From a checkpoint of a small image VAE.
Model: 48-pixel images, encoder norm rmsnorm, encoder moe top_k, encoder num experts 16, encoder widths [80, 160].
Training: ademamix at rate 0.0006, 12400 steps, batches of 64.
Rows from block 5 of the encoder of a small image VAE, named by matrix and row number. Rows with one number within an expert belong to one neuron, the router's apart. Each number is 500 + 50 x the weight over its row's rms, rounded and kept within 0 to 999. All counts start at 0. Numbers have three digits each. After the name is the row's rms in percent of the matrix's.
Before each expert's rows are labels from the 100 images, of 14976, where the router gives the expert most weight on average: "strongest on" is what is common among them. Only what is clearly more common there than usual is listed. The data: retinal OCT scans (Kermany 2017).
# router: router (encoder.blocks.5.mlp.router.weight, 16x80), inputs 0-79
# up: expert up (encoder.blocks.5.mlp.up, 16x160x80), inputs 0-79
# down: expert down (encoder.blocks.5.mlp.down, 16x80x160, transposed), outputs 0-79

# expert 5
strongest on: finding: choroidal neovascularization
router.5 078:530497474554587507491514526452528467462562451431465446436483522564541474437508445551510453455567461470574449494574586529437459424558561477453463565484428573434496422526436562547580529422491465525491539563565479437526428505480595575541512530
up.0 098:500418500500425500441500500436500500500500500417500500500366500428566500500433436500500500424500500500565500500500584576500500437416500500500500500500500500500408500607500500500438359500434378500500500436500500500418500500431612500582500425
down.0 056:500643500347500577500500500500500364500500644601500500500500500500500500500500500500500500500500500500500500500500500661500500400500500500500500500500500500500500500500672500500500500500500500500500500500500500500500500500500500500313500500
up.1 073:586400422500500593500393500500500439583500500500500500412500500500500500500500500500500500500500500355500500500500605500500500417500500500603500500574500500500500500500410500446500307500500405412500500500500500500500367500500500500500500500
down.1 076:500500500612500500500500500410500631500500383418500500500358500500372500500500500500500500500417500500370500500500500500500500372500500500500500500347500500575500500500500500583500500500500500500500580500500500500500500500500500500500652500
up.2 169:460567533500500500554574433589500500440539500500432605553500500542445500427588542500436500575500590500500500575500434454500500563595542500451404500559542448500500429447578569427500500533500556557500567500410447449551500500556500500423500558
down.2 149:584406449563500420529500500432500500548500442449500500500500500500500500500500500500544443500600587500427500500500430397563597500500388500500500500500598544500464541444451500462500500500451579558601462529500500607414458449452500439576582500
up.3 066:500500500500500500500500500500638500500500500500430652500500500584500500434588500500500500500500658500500500500500500500500500576581500500500500500642500500500500500500592500380500500500601500571625500500500500500500390500500500500430500577
down.3 064:613500396500500500500500500500500500500500500500500500500500500500620396500500500424500500500611500500500587500500500365500618500500350408500500500500635500500500500500500500500500372500500500500632500500500500600500500500500500500500500500
up.4 067:500500500500500500500500500738500500500500500500385500500500500500500500500633500500500500500500500363500500573500500500500500500500500500500396500500584500408500500500500500344500500500619500500500500500360500500500500500500500500439500500
down.4 085:500500500500500415500500500388500573500500375500500500500500386500500500500500500500500500500500500590500500500500500421500592500500348607500500500385500500500500500500500500500500400571427500561621500500450500500500500500500500434610635500
up.5 100:500345500500500500441500568500419500500500500500587500500500500500549500500500500500576500407500500500500500368500500500500500450500500500598500500500500500500429611500500500623500500457388403500500391500586500500500500500391577500617500500
down.5 074:500578500375500500500500500500618500500500646500500500582500500500500500500500500500500586500381403500500500500500500610500440500500500500500500500500432500500592500500612500500500610500583377500500500500500500412500500500500500500402387500
up.6 090:500500600500500500500591556500500500500500500694500500500500416500500500500500500500500565500500500631500500500500443500500457500565500500447500500434500585500622500500569500500500631500500500500401500500619500500561634500500440500500548500
down.6 148:558410500595500420500500550408426585500500410425553500443500419557500500500500500500500500458594500500401500500500500411500589500500388552500544500452579545461500500443500500500500500500452598500603500500500500500500500500441554428579604500
up.7 098:500500500500421500500391604327400500500500450500604500500500500500500500500350500500559500500560439500500500372500500500500410500500500556500500500389500577500500566500500500500500500389500500434500500500500500500500585500500500500578434500
down.7 141:500407500595466500500500500399414559500500500425554500423500500500500500500500500500554500500601584535500500500500500387572636500500363500500500500500602540500442500500433500500500500500500596548619500500500500571441500440500554500592500500
up.8 050:500500500500500500500500500500500500500627500500500500500626500500500593500500500659500620500500500500406500500500500587349616500500625500500500500500500500500500500500663386500500500500500500500500500500500500500500500500500393500500500500
down.8 062:500500579500500500500500500500636500500500580597396500500571611500500500569500500500500500500426500500500500500500500605500500500500598500500500500573400500500500500500672500500500500500500500500391500500500500500500500500500500500292500500
up.9 036:500500500302500629500500500500634302500500500500500500500500500500500500500500500500500500500500500500677500500500500500500500500500500500500500500500500660500500500500500500500500500500500500500500500500500500500500673500500500500500500500
down.9 133:500500445500500399500500500414435561500500418500500500500500401500500500500556500500500500500647576555418500500571500414543594543500388578454500500407584500500437572500432500500546456500500500500596500534500500500500500439436500450562603500
up.10 033:500500500500500500500500500500500606500377500500500500500500500500640500500637500500500500500500500500500500500500500500500500500500500500500500500500640500500689500500500500500500783500500500500500500500500500500500500500500500500500500500
down.10 108:410602500377500574500500422578571432500500588500500500583500605500500500456500500500500571500411500500586444500500568500500390500500500500500500500556500446500500500500586500500458500500500411500362500500500500438500500500500451500395391500
up.11 051:500500500500500500500500500500640500500500624500500500500617500500500500368500603500352500589500500500500500564600500398500500500500500500500500500500581500500500500400500500417500500583620500500500500500500500500575500500500402500500594500
down.11 133:554500500547500438500500500443500500500500446500500554500500425500557500500557500500564426500581606550439563500500431387600611500500378500500500500457594500449460500500500550500500415550500500592625500500500500547420500408500500444572500533
up.12 088:500500500500500500500500564328500500587426388500500500500407500500580500500354500577500500500500424500500500500500500500500437500500500500500634500421500500500500500500410500500500437500409500404500407500500543500500500567387500500585500500
down.12 127:500402500500500406500500500407416553536500409423500500418500414500538500500500500500500424500633567500401500500548500500500618500500384550500500500429500500500500500500415500500500500548500584500630457500455500564419500500500500500500594500
up.13 052:500500500500592500670500399500500500500500500500500500500500617595500612500500500500500500500500500500500500500500500500500500500500500500500500500500612500500638500500500500500500639500607637500500500597500500500606500500500401500500574500
down.13 075:395592584361500500500557500500572405500500573566500500500500500500500500500500500500500500500404406500500500500500500637424415500500631500500500500500500500500500500500590500500500500500500398500401500500500500500500587500500415500410405500
up.14 024:500500500500500500500500500500500500500500500500500500500500500500500500500500500500657500500500500500500500500500500500500500500500500500500500500500500500500500500500500500662500500500500500500500500500114500500500500500500500500500500500
down.14 064:398500500664500500500500500500500612500500368500601402500362500621500500500500500500500500500500500500351500500592500500500500500500500623500500618500500500599500500500401500500500500500500500500500500500500500500500500500500500500500500500

# expert 8
strongest on: finding: diabetic macular edema
router.8 113:561485480544496548497477459447465502520472456466462478444402521368485529595456446473478583519540473602507455430453535476511471436497539474585474485502463489599473525478467423571479489456529398487474450512613437521517499459419541545573413463
up.0 059:500500540500500629500500500500500500556500500500500500500500500500500500500369500565500500500588500500372500500500500500653500617500500500576500500500500605635500533500500395663500500500394447470500500500584500500500500500500500500500500500
down.0 060:500500500500500415500500500500445500500500585638500588500500500500500434430500500500500451601543583500500500500500388500500500500500500500437528500600500623500500500500500500339500500500392500500500604432500397500500600500500594500500500500
up.1 071:500500574609440500370500500500500500555500500569500500376419500500500562500500500500500558500443470500500500500500500500500500500500541622557500500500500500500420500500500298500500455428418500500500500500500500500391500500500500562597420408
down.1 077:526500500500434519500545463500454500500500509676500500500500500563500500500452577500500500642500500419500500528500500500500500500500500390500500500611500604500500500500703500500438500401382500472500500463500450500500500500424500500447475500
up.2 071:562500500388532500500500500500500539500500500500573500500500500500500500500500500395500500500500500500500690412565500500500380500500500500500463500500500500500276500500500601680500500500500500544500500500500500542500500500432500500500500500
down.2 078:500500500500500500500500500500605500484402500500500500500500500500565503500529562500500647500500423500376500509599612606500500500427653500500460500500500500500500500418500500500500500512500500500500500543500500386500332500500500500500608536
up.3 060:500500395443500626500500500500500663500500500500500500500500500500405500500668500391500500500500500500500500500500500500500451599489500545500500500566500500500441500500500500500500500500500626500500610671500500500500500500500409500579500500
down.3 071:500642500500629500500559431500500500500500692500500627500500605500634500500500500500500500598500500415500500500500500500500500500500500500500500500500500500500500419500500500500500500345500500399500500500500500500500500500500433500500397500
up.4 076:500500557500500500520500470500500500500604500500500500589500500500483500584643500500500339436454500500500500500500500596500616500500592500500500500616500500500461574500500500394562500500500689500500500500454481500500500500592500500500502557
down.4 070:500500500500555500500500500500500389500580500500500461522500478500500500500500500500500312500500500500500646402391500500431500523500500500601500534500500673500500611500500500500500500500500500624500500500500500500464500500500500500500351500
up.5 064:500500500500589500597500500651500500500500474500500500500500440500591500394500652500446500500530500500500500500500379397500500500581500500500500500500500500500500500410500648355500500500613500439500500500500500437500528500500500500500572500
down.5 057:577500500500500500438500500497500521500500460500500500303500597500627500500500394500500500500500500500500500500500500500600500442443500411500500500500500500500372500500500500376500460437500538500614500500500559500500500500590500500342500500
up.6 091:459500406500500500617500500395500645500500500500500500500461500500500500500500550500500500500500500500406500500500500500500562500500500500500500500369500500500500500500390500500616583591500500605500500570362612500605500514500449500500590500
down.6 086:470489500401500500500496500500500382500338441500500459500500500500500500416500589500500500500500500500500500500500557500483500585456691570500500500500500500469500500500500500630500500500500500500500500534500514500405342500606449500566500560
up.7 069:500500573500500409500500500380500500500500500500651500500486500500500500500500500500573500500500447500391500417500721568500500500566500500612395500500500500500500500500416500489554500500482500500500500500500500500500500633500537500500427421
down.7 081:500592500500500500500574500500406500500499500500500500500500500500500390500500500500427363500580500426500500421449404500500391463500415500444500500654500674500589500592500500500500500445500500500500500431500500500500500500500585528500458500
up.8 073:643500405500570500500500500585415500500500500500408500500500537500500431500500500500445500596500500646437405500500500500448500670500500450500500500500500599426500500500500386456500500500500395500500500500427500500568500500500432500500500500
down.8 084:500500500500590500567500434587636500461398500422569500500500500500500500500500500500500612500500500500500500554600500500583612500450500500500500500412500329500500500500500500500500500573588551500500567500500384500500372500500500500500500500
up.9 071:500500500581563500500500500615500500569465619500563500500640500500500500500627513500529500691500500524500500500500564425500500500500500354500500500500500500500500500500500632500500500500500482500500500500500394364500500500500500500500500500
down.9 082:500357611289500500500539500500500500500500364500500500507439500521500500500412500500500500500574426500550500560500500500500552500560500532570500500344500500500500500610500500616432500500500418500500500500500500500500500500500500500500500518
up.10 061:500500500500500500586500500603500500500500500577500500500500500500500500419611607423500500500500568575500500500585426500500500500500500500500500566500500500500500565500439500500500662500500693500500500500500500500417500500500370571500500612
down.10 066:602500500500500500500500500500454500500500500500349500500585500500543500500540500351500674500500500500574500500500500500500669500500500500500500500500500500500500500500664500500437545400500500500500374433561531500500500500500500500500500500
up.11 147:500500500456577526582500500550500555420500443500500555581567500578441435431576500434457500500500554500451500574500500450558500500500500500500500587551500554500559467500577558454500562575544595585500569575500564566565500430584449500500589580
down.11 061:500411500500417500500500500500500500571500500500500500500394500500500500500402549500392563500500500425500442500500500500419500500500500500500500500500377351500345500500500500500500580387500500500570417500655500562500500500500500500423500500
up.12 127:500494500500500611500393563500500436500500500576500500467431500416500544551500500500536500500500500405606500482365615500455500413500565500500399500500474500500478500563500620500409500422500500442440500500500398500500435549500512500500412452
down.12 089:500500500500462533500500500500384500500630500500500500500500500541415488500500597500500500563500500500500473500544500500500298500500500440500500527562500729500500500500500500500428500460500500500528500488500477545500637500500540500600500500
up.13 076:500500427500500500633500500417500500500500500500611605500500500568500500435385500500500500500500570500500500625500500403500615500610500449593500500360500500500500500500500500500500500500500500500500500500560500444633500500397500500441500500
down.13 091:500594500500500500500500442500500500500500473418500500500500500500571310500519500500500500577587649500500500500545500500500488500638367414440419500575500500444500500500500443500500500443500500500500500523580500500529500500500563640500500500
up.14 106:382519500500542500500500469500480500500500366500485540583631500500500500387500500439500405500500500500500500500500436500427500509500500500500500561500580543500500500399500500500500500610500667500442500595433500500637500457500436500500500500
down.14 090:427500548542535420500480500575500547500500493500500500460500546500500598500500484484500597500432440500500500595585500500500500500457500615500500500316500351500505500500500500428500500500586500500500500500500500417500345525500448451500575523

# expert 4
strongest on: finding: choroidal neovascularization
router.4 079:467532518537505431535525507432495528498498584536565455509438427463478497613486421453491498469452521472467452486504526419497557525457573423509445426448584568536531543448553393563445578477540406549531471435578507560518449477514497537593461444
up.0 088:500500446500500561500500500366500603500500607500500500500500500500500550500500500500565630500500500500404500500500500500500591500500500500500419500371500500674500425500500500500500500500500392500500419500500500500500420500500639436500500428
down.0 146:500500500599536500500594500440500500573500606556367500567500500535500500500572500469500500500500500407500418634500576545500383500500609500500596500578500500500452392500500424500439444500500500500428438500500500500500446500500435500450500500
up.1 111:448585500571500500500500599500500500445540500604500500500500421500500500500500575500500542566500500595402380500533429500500500551500540554470500549428500500500590500500500442500500500442500621500433356573573500500500573500500372500500500500
down.1 135:423500531609500523500436538500551500500506500500500415572500500469500601500500500500500546436500387500500500500486528564394500500500500586564571500500463390500500532500552417500500560476421434425383500475500603500574500537539500500381438467
up.2 058:500500500500500603500401500500369500500500594500500442618500500500592500500500500500500500500500500500500577500500500500500660500500500305500365405500500500500500500500500500500500500500500500500626500500500500500500500500500620500500500500
down.2 061:500541500500500500500500500500500548500500500500500500401500500500500500500554500402620500500500500500500428500500500500500500554605500500500500500500500638500574500500318426632500594500500500500500500607583500500500637500383500500500500500
up.3 111:560500500549500627500500500431500500500500500500500500500426500500611500618500454500609500500500500603551500500433500500500500500500500500500500449500500564500592446500422500576500421500500397500500387411455500500418500575386588500565500445
down.3 086:500500430300500422500500500430416500500500408500566613500500500500593500500500500437500456500552572500500500500500440500500500424500423500500451500391500500500500500500500640500500500500500500500500500562434500500563500500450500500574500640
up.4 082:500635500500500500500500558500500500500500675500500500603500590430500500500500500500500598627500500500500393500394500500449567500561563500500500500449567500429611500500558500500500500500500439500389500545500500500500500600500500500427500500
down.4 099:500500500269500500500500500500429568430500322444639500500500500500549472500500500500500500500528500536447500444500500411500507500559480500500500500433500500500500500500500550500500500598500500500575500500500500500500584500500500500500658500
up.5 062:500627500347500500500643500500457500428500500500500500500629500500500500575500500500426500500500500500500500500567500500572578618573443500500455500500500566500645500500500500500500589500500500500559500500500419500500500500500500571500500631
down.5 094:500500500500500410500455500500500500442587500500500500500459500500500500500500500500382500500500500580411500500500406411500500500500355500500376500400580500589500592500500500500552557566500500500590500500500500529582500435500579500500656547
up.6 066:426500500500500500500298605500500500500500500500500500500500500500500500500500500631500500500500500500500500500500500575568654500500500500500500500500645500500500500389636500500500500500500500500500500500500500500500500500500326500404500500
down.6 155:500500588444447500500500557500589565454631500500500412518500550457500628500407500500430566500500422548500572398442500546419500500469500535631500454538448500500500563543500500601500536500439500423500542500500581500551556545500500500500500500
up.7 109:500500500500500500412500594414412547500563594500500500500500500500500500500412593500500626500500500500432500424500500500500500500500548500500500575441438500659602500500433404500500500433500500500402393500500500433582500500434500430500500500
down.7 075:500500500500500585500500500500554500576500567500407500441500500500500500500500500398500500500500500500500500584500500615500500620500500500500590500677500500400500500500500500456440427400500500500500500500500387500500500500500428500500314500
up.8 061:500500500500500500500500500500500500500500500500500500500500500394500500500597500366500500500608500500500500500386500500500500500500500500500500500500500500500500386622399500428500500500500297500646500500401500500428500372500500500500500500
down.8 148:500545577500500500439449546557664390534500567500500404500500577500500500500445500559500588438396500500550500500500569500500500500500566536500568500585446500500460500545637446500500500432463429500500500434556539500500500568500500500500412421
up.9 066:500375500500500396500500500500500568596500500500500500500500500500500500500581500500401383577635500332601500500500500500500500500500500500500500500500500500361500500574500500369500500500500500500500500500500500500425500500500500500393588500
down.9 106:500500414500500532500561407432411500566375500422412561500500500500500418500500500500578500559500617500500500671500500500602423568500441500500500500500583500500500393500470500432500409449500500580500500500544500500445500500500500500500500500
up.10 084:500500500500500601500500500500500590417535621500500597417500500500500566500428500500500608605465500500500500500500500500500500616500500500500500500500500500664582527500500424500500500500500500500500306500500500500500500500500500500500365500
down.10 142:437500500602500500500500500500585378548500605526500421500500544458500573548500500557592500500411500500566500575500585500500500500500571582500619500500500403443434439500500420537468500440442443500500500500500500418500500565500500535408414460
up.11 113:500500500433500500578500416500500500592450500404500500500500500396565434500500500444396418500604500500500604572441559500500500426500433500500449436551500438500403500500500500434500500500500500500583500500500570607500500417500500601434581500
down.11 134:500500630548500500500407500500618386500500500500500500604470577500500574500500500500528500500500500500500500422500500565385500421500500500586577500500500500500500609533500460555500610426455449384436500500500593500500500500500547500399500500
up.12 091:500572462500500500624617430500500500500500540500460500601500500614428500393500500500500585597500500428416500500610500500518500626574500500443585500500543500500500500500500500500560500500552500500583500567442500500589500447500500500500500598
down.12 096:500500500386500407500500500500468500440575394500545500430500500500500500500500500500392500500500500561500500389500500500500569373451500500500386500368500500500500500500500500500557500500582500500500500500398542500500565420500560500500675545
up.13 080:500402500500500447579500500500500500500563438500500500447500577500558500500500500500500500582600500500500500500410500586500500500500552500585500500500500371500500500578406500481500500404500290500614500500618500500500439500500500444500500500
down.13 044:500500500500500500500626500500500500500500500500500500305500500500500500500500500500500500500500500500500500500500500500641500500500500500500500500500500500500500323500500500500500500373500500500500500500500500500304500500500500638500355500
up.14 078:500573500500500585500500500359500500500500500500500500500394500500500500500500500500500500500500500500500363500500373500500411500434500500500500549403500500500599500500500406500464500500500500500403333500500402500500582464500500424500371500
down.14 076:542500500500500500470396500500500585500500415500626500435500500500500500500380500500500500426500500500500639391500414500409500500500500500500500500500434500500500588500500500500581606500500500500500600500500500500575635500500500566500632500

# expert 7
strongest on: finding: choroidal neovascularization
router.7 106:424537508539566546441568550385517517553482545554577492524569511466463467477428532510482573593545436569570415486537410476500475530449575480465532504455516449469503471418447447536521529522558491516418423474609425487561497493468474508537450436
up.0 064:500500610500533500420393500500500500500500500500500500500500500564500500436500500500500500500500398500500500500500500423500500500615500500500500500500457500500612500500441500500575500353366500500500500660666382500500500500500500500500500526
down.0 081:651373500500500500500500500500500500430500500395500500500500500569500500500446500500538500432500610546507500500500500426643500500500370500500451500500500500432500500500446399423500500500500593500500355500500500561412500500500500500500500585
up.1 077:624581434500500500500500500500500500423500500556500500500500500500471442500500500500500500592500500463592408500394500444500492548603500500450500500500682500500500500500500500352591626500500500584500500500500500548500500500500500500500542617
down.1 095:500500500500500500550456500437500500571402557397575500462500500455570414500595500460364385500500500500500500500386500455580500500500500279500500461500500500421500500440500500500571500500449548500583500527500500500500500500500500500500500500
up.2 099:500564444500605454441500500500500500500433500500500500500647500500500459500500500500564500575500565500435500709500442401500589500500500455441500500500500500500500500500430500558500500500500500623500500500500500404500354500500500500573500500
down.2 154:500500500500500500500529474472450543500383564354442593500500500440469448474500475500500500499500589500544500560500500465574667416500391500500500583500500448500516500500500500500500416500500500568615450450430500574405472500564459500473500500
up.3 104:449500500500567500500459500500576399409500393569500500500500500500500500450500500500500500500568500500445500500567500464500375500500500500356500500500500648500500500500593500625500590500500500644500500500500500500500582500500428591500556500
down.3 139:500500546493500500500500569560500500466651415500500500500500494500500584445500500500500500500500500519500500414500500500500457598340500615500500500574500602615500601500558500500500500500500500500500500500343500438492500566500460518600500449
up.4 064:590500349500500500500500500500500500500500568500500500500500500570500500500596500595500500424500437500500500500500500592500500500595500500500500500500611500419500500500633578500500698500614500595500500500500500500500500414551500500500500500
down.4 068:500500500500500500500556500500500500412500500500500500354414500500500500391393500582500500500459500449500381500500500500500623500392500500500500500500578594565500500500500500475500500500500632500554640500358500500500428500500500500500500500
up.5 160:500462399500500543500591370590500500544443576432440560500529500548500500474585500414500528500447559408500529576500500432500543500548500500500500500561576500546464500450500500386549500500500412590551500580500448500500405500559500500500418561
down.5 114:444500414500500584500500477500500500452407500500446552456386500500500500500500500500500530603417500500486580500500500460500620381596325549500500500428500500500500500500500500570500500435500500576598500435425500500500500460608500500500500500
up.6 188:449584500500575464548486584500500500500567500500532500542500447545461471500460500573500500586500500559481405443535419470500500562487500516500500500438500575498627449443500500500500615441500620500444500575556500446626500500603500483421500574
down.6 078:500500373500500500500500500569500500429500469620474434500500500545500500500500500500500500500500500500351500604500568500500500500430500634500500500500443500500500500500500500593500315531557500500375500500500500399442500500500420542558500500
up.7 075:500500500595500500414500500330580500500500500500500500445593500500410500500500500421500500500422500608555500500500500406500500500500500500500500500500500500500500500500438610662455500560500500500500592500653500500500500615500500500500500500
down.7 105:440500500500500563500500500549500404500500559309443500500598500500575405500613470426500500500500500500500619500500500408570500461500500500500500500573551536439549424500403500500500550435500500500500500500542431500500500391565500500500500573
up.8 147:500420500500449500370409427500500500500500548500500574500421540418500500500500500500555500399500500500577500539500500544566500428500500427500500500500358447592500500581432500500385500500500500446500612500456543500400500500500500593500447435
down.8 088:500500500500500500500500500500720500500500500500500500389500500600500500500500603600559500500500500500500500500500449500500500500428500593584500581500500500500500500500500472467500500500500500500331590500398500396559414500440500500500524500
up.9 108:514500500500413429500466486500500367500500500500500500500464500500500500446535500500585337500500500551610593500500500600500500500500500500500585500643402500500520500500500532500340653500500500500500500500500500500500500500500500500588500500
down.9 107:575500480500500500389500500500500500500500500482500500357500357500500500500526533500500500500500500500428500391547500429500500569386500460500500500729396500500500500500500402500517500500397500500500500500500500500500447500500500500592500500
up.10 062:500500500585500500587500500500500500500500500500500500402403500500424578397500500559500500500500500500500500500500401280500500500500500500500586500426407500500617500424425500500500348500387500500500500500500500500500500500500500500500500500
down.10 089:585500500378500500500500546446500500500500500458436500500500424542500500557552500500462429500500614370500500500566500500582500421625488500500500500500588500500419500500500568500573500500500500500566500500500432577500528424500500543500677569
up.11 063:500500500500500500500500500500500500500500500423567500500500500389500500500500500500500576500570500500500500500500500500500500500500500500550500500500632500307500500500500397390500500500500598500500500500421341594425500500500388500500500636
down.11 075:597500500500500500500500500500666500500500500500500394409392500500592500500500500500500389575500500500500500500407592500428590500500500500500415500500500410500622500500605600500500500500500500500500500500500500500500500422500500500500621554
up.12 079:500294500500500500500500547500500500500500500500500500500500500500500500500500500426565582500500500350500605500500500500500552500500500500500500500500559374500500642500500500394500332500500500500500500500500412500500500500437585500500500430
down.12 095:500500500500500500500462500500500500437500422646500500395436400459500500500500584500500500500389500500500500500500500500434500500500500634500500500500500500431500500500643500454500500500500500558500707443351500500500500500500500500500500500
up.13 080:500609500500500500500500583500500500435332407580500500540500357500500500500500600500500500483500500500500500500500432500500437500500500500500569500500500500500555500500441500500429629500556500500500552500500500500500686427500500570500564570
down.13 106:500467454354500500500375558500500500500593457500576500500500480587500551500500500500586615482500500500500593500500500591500492500411500594612500500500500500548500438500409500535500500500383500500500356500500573500500500500500500557557500500
up.14 088:500500360500455500376500500588500500500500601500500452500500396500500500500500500500500584500500500500397500500557500500500500500500500500500500500500500500656630393367500581500500500500500500500448380500500500500500500500500500500500395578
down.14 060:500500500403500500500500500381500500500500500500500500500401500581500500500500500500500500500500500500500500500500500500415500500500343582500500720500500500500500500500500710500500500500588431500500500500445500500404493500434500500500500500

# expert 14
strongest on: finding: choroidal neovascularization
router.14 087:431501455501472517412592512536577539519567439511476584533526480560453538455442444567573496549494570563502422538489554579450451418585471519544478486501528546454535567469469498512568533423509530435439487420470502450435583496490548426467423445
up.0 053:500500500500500500500500500582500623500500500500500500603500568500500500500500500362500500500500675500500500590500500292569500500571500500500500500500500500360500500500500500500500500500500500500500500500368500500500500500500500500500500622
down.0 040:500500652500500500500500500500500500500500500500500500500623500500500500500500500642500500500500500500500500500500500500500500500500500500500500500500500683500500500617305500500500500500500500500718500500500500500500500500500500500500500597
up.1 142:500432425564439500409427445500500500568500500408500500500435574500500500500571544500418500500450541500500559557440575441500565500500500434571530429500500500560412500570414551500426398453500392500566500500500500500500396500500500500565500399
down.1 103:394500500706500421500520500406500500500500407435500401500468444557500561500500500576500500500500500569394500541573500452417542500500500620500500500500500500500500597500422500573500500500500500544500500500416500500500500500500500417500579500
up.2 045:500500500500500500500500500348384500500500500500500500500663363600500500500500500500500500500500500500500500500606500500500500500500500500500500500500500500500500500500500500500500500500500653500500500500500648384500348379500500500500500500
down.2 096:500500553500500500500500500565500500500500739500500500500542500500562558500500500500500583500391439500577500500500500587439445500500582438500500500500500500500500500500627426500453575500500500500365500500500500450463500500500452500410404452
up.3 051:500392500375386598500586500500500500500374500500500500500391500500611387500500500500608500412657500500500500500500592500500500500500500500500500500500500396500500500500500500500500500500500500500500500500500500500381500500500500500612500500
down.3 090:500632561382540500500500500500586500500500617500408500500500500500500500500400500500500571452500500500500579500500500500500500400500581342500500500500500500500612353500563500455500580500500500500454500456500500500500500500500500500394417500
up.4 059:500273500500500500500366500500673500500500500648500500500500500500500500500500500544548500500500500500500500500500500500500500500500500500500500500500500500500500500500500500627365652500500564500500500500500500500500500500385500500500500500
down.4 106:500500576338500500500500500596500482500500500500500500443500500500500500438405500500500500500500500500550576422500448474500578386500500376500405500500500595500714500500500583467500530500500500500554500500614500500500500500500500541500500500
up.5 115:500500500500601500542607567551500500500500500500500538500560500500500540500437500500622500538500500592500396500546434500500437500500500551500539500460589545500599457446617420500500584500566566500500456500500500450500632500389500500429500586
down.5 135:500383436500500441500543500416409563500544394500551500500500440500500500500568500500480427500593500500402500500564500500500614500544500609460500548500500500500500610452500541500535444575573500549500500500500500500626426500438500500591583479
up.6 073:500500500500500500500500500603500370500500500500500500500500500374500500588578500500500500388500500500500500584500500500500500500500500500500500500500371395500500500594500500500346500614500500500500634500500441607500500500500500500500500370
down.6 055:500366500619500500500500580500500500500500500576500500500500500500500500500500500500500500500500500500500500500500500500500395614500569685500500500500500625500500658500500500500500423565500500500500500500500500360597500500386500500500500500
up.7 055:500500500685500500500500449500500341500500500500600500500629500500500500500500500500500500500500500500500500500500429500440500500500500500436566500500500500500407500436500500500360663500500500500500500500500602500500500385500500500410557500
down.7 077:500608500396500500442500500556500500500500500500500500500561500500500500500500500572500599500500500500500500500428500500500374426500500500500500500500500500500647401500637500500440500420404355428420500500586500437398500500545500500500500500
up.8 085:500500500500555500586500500460500643397500455500500500500500500500500500500500440542500500500500500647500399500500460500500577500568500430500500500427500500500595524428500457581500500620567500500500585611500532500500555431361500500429500500
down.8 070:500594500395500500500392500500500500500500689500500578570500500500500500541421500500500600500500500500500500500500547500500534424500500330500500500500500500500602500544500500500500645500368406500500500500500500500500500500500419500500500500
up.9 111:500500500500593500586500500500500500500500462604500500500626397500500500414500500500471500500500500591500375500500500500500500603500500500426500543500577612500601500500537424437563625500500623500500500500563500500500500430500500443500500592
down.9 053:500500500500500500415500500500500500500500786500500378500500500500500500500500500500500500500370500500595500500500500500500590500500500500500500500500500500500500500500500500500500500500500500500384582500500500374500500500500500500500339500
up.10 130:438566579500551500500500500500448500500500500602583500500587373538500500429410500500500568574500500500500390445544416544500500500500500500434500500500593592500584500434500431500558595428455500500425428500500500438550500500412500500442500558
down.10 049:647416500664500500500500500500371500500500500500500412500428500500500500500500500367500500500500500500431500500500500500389606632500500648500500500500500500500500500500500500500500500595500500500500500500500500500500500500500500500595575424
up.11 075:500427500500500500572500500570601500388500500612409500500500500500426500500500500500500500500569500622500416500500500586500500598500500500500500500500500500500580500500500500500500500613500500500500500500650500414500618500386416500406500500
down.11 096:390454500356500445569500500500424500500500500500500578436500500500500407417556500500500500500527589500500500500557500406591500452587409500500500500464500500500500500500407614500500500562500500594646456500429500500500500500500409500500553500
up.12 068:500572594500500500427500597500441500500500500623500500500609500500500500500389500640500500500500500627403421500500500500500424518500570500500500500500500500500609500424500500500500500378500595500500500500640500500500500432500500500500500500
down.12 108:500368500500500461500584500500422500454556374500588426500449444547500500500567539432500500500500549500500500500500500500500500602500500646500500500545456500548384658429448500500500500545568500500500500546500500500500500500411500500584570500
up.13 092:568500500500422500500500500500500618500500500500500500500430579500500459500620557421424438500438500500500600500500602500500500500500500500500500500500399500558382571500396500424500328500500500500581500500500500500500374500500500500562500500
down.13 092:500384412500500500500500500426421500534500500500579417500500500500431500500583500406500428500500500500500500500500446417500500630500500679500561500500500500500370625500500500500500500500500500500500500500397500500647500500500500500500500500
up.14 112:500446500500500500428452437500433500500448500388500500425416561500500500500593554417500500500500500500500577500424500458500500500466500418612500500597500442571410500500500500438393342446500500500500500570500500500414500500500576500500402500
down.14 074:500602500500546500500500500500500500500500635500416500500596500500500500500442500500612500500500500500500500500416500500600500435500500354500428500500500447500619353500580555500500500500402425500500426500500500500407500500500500500389500500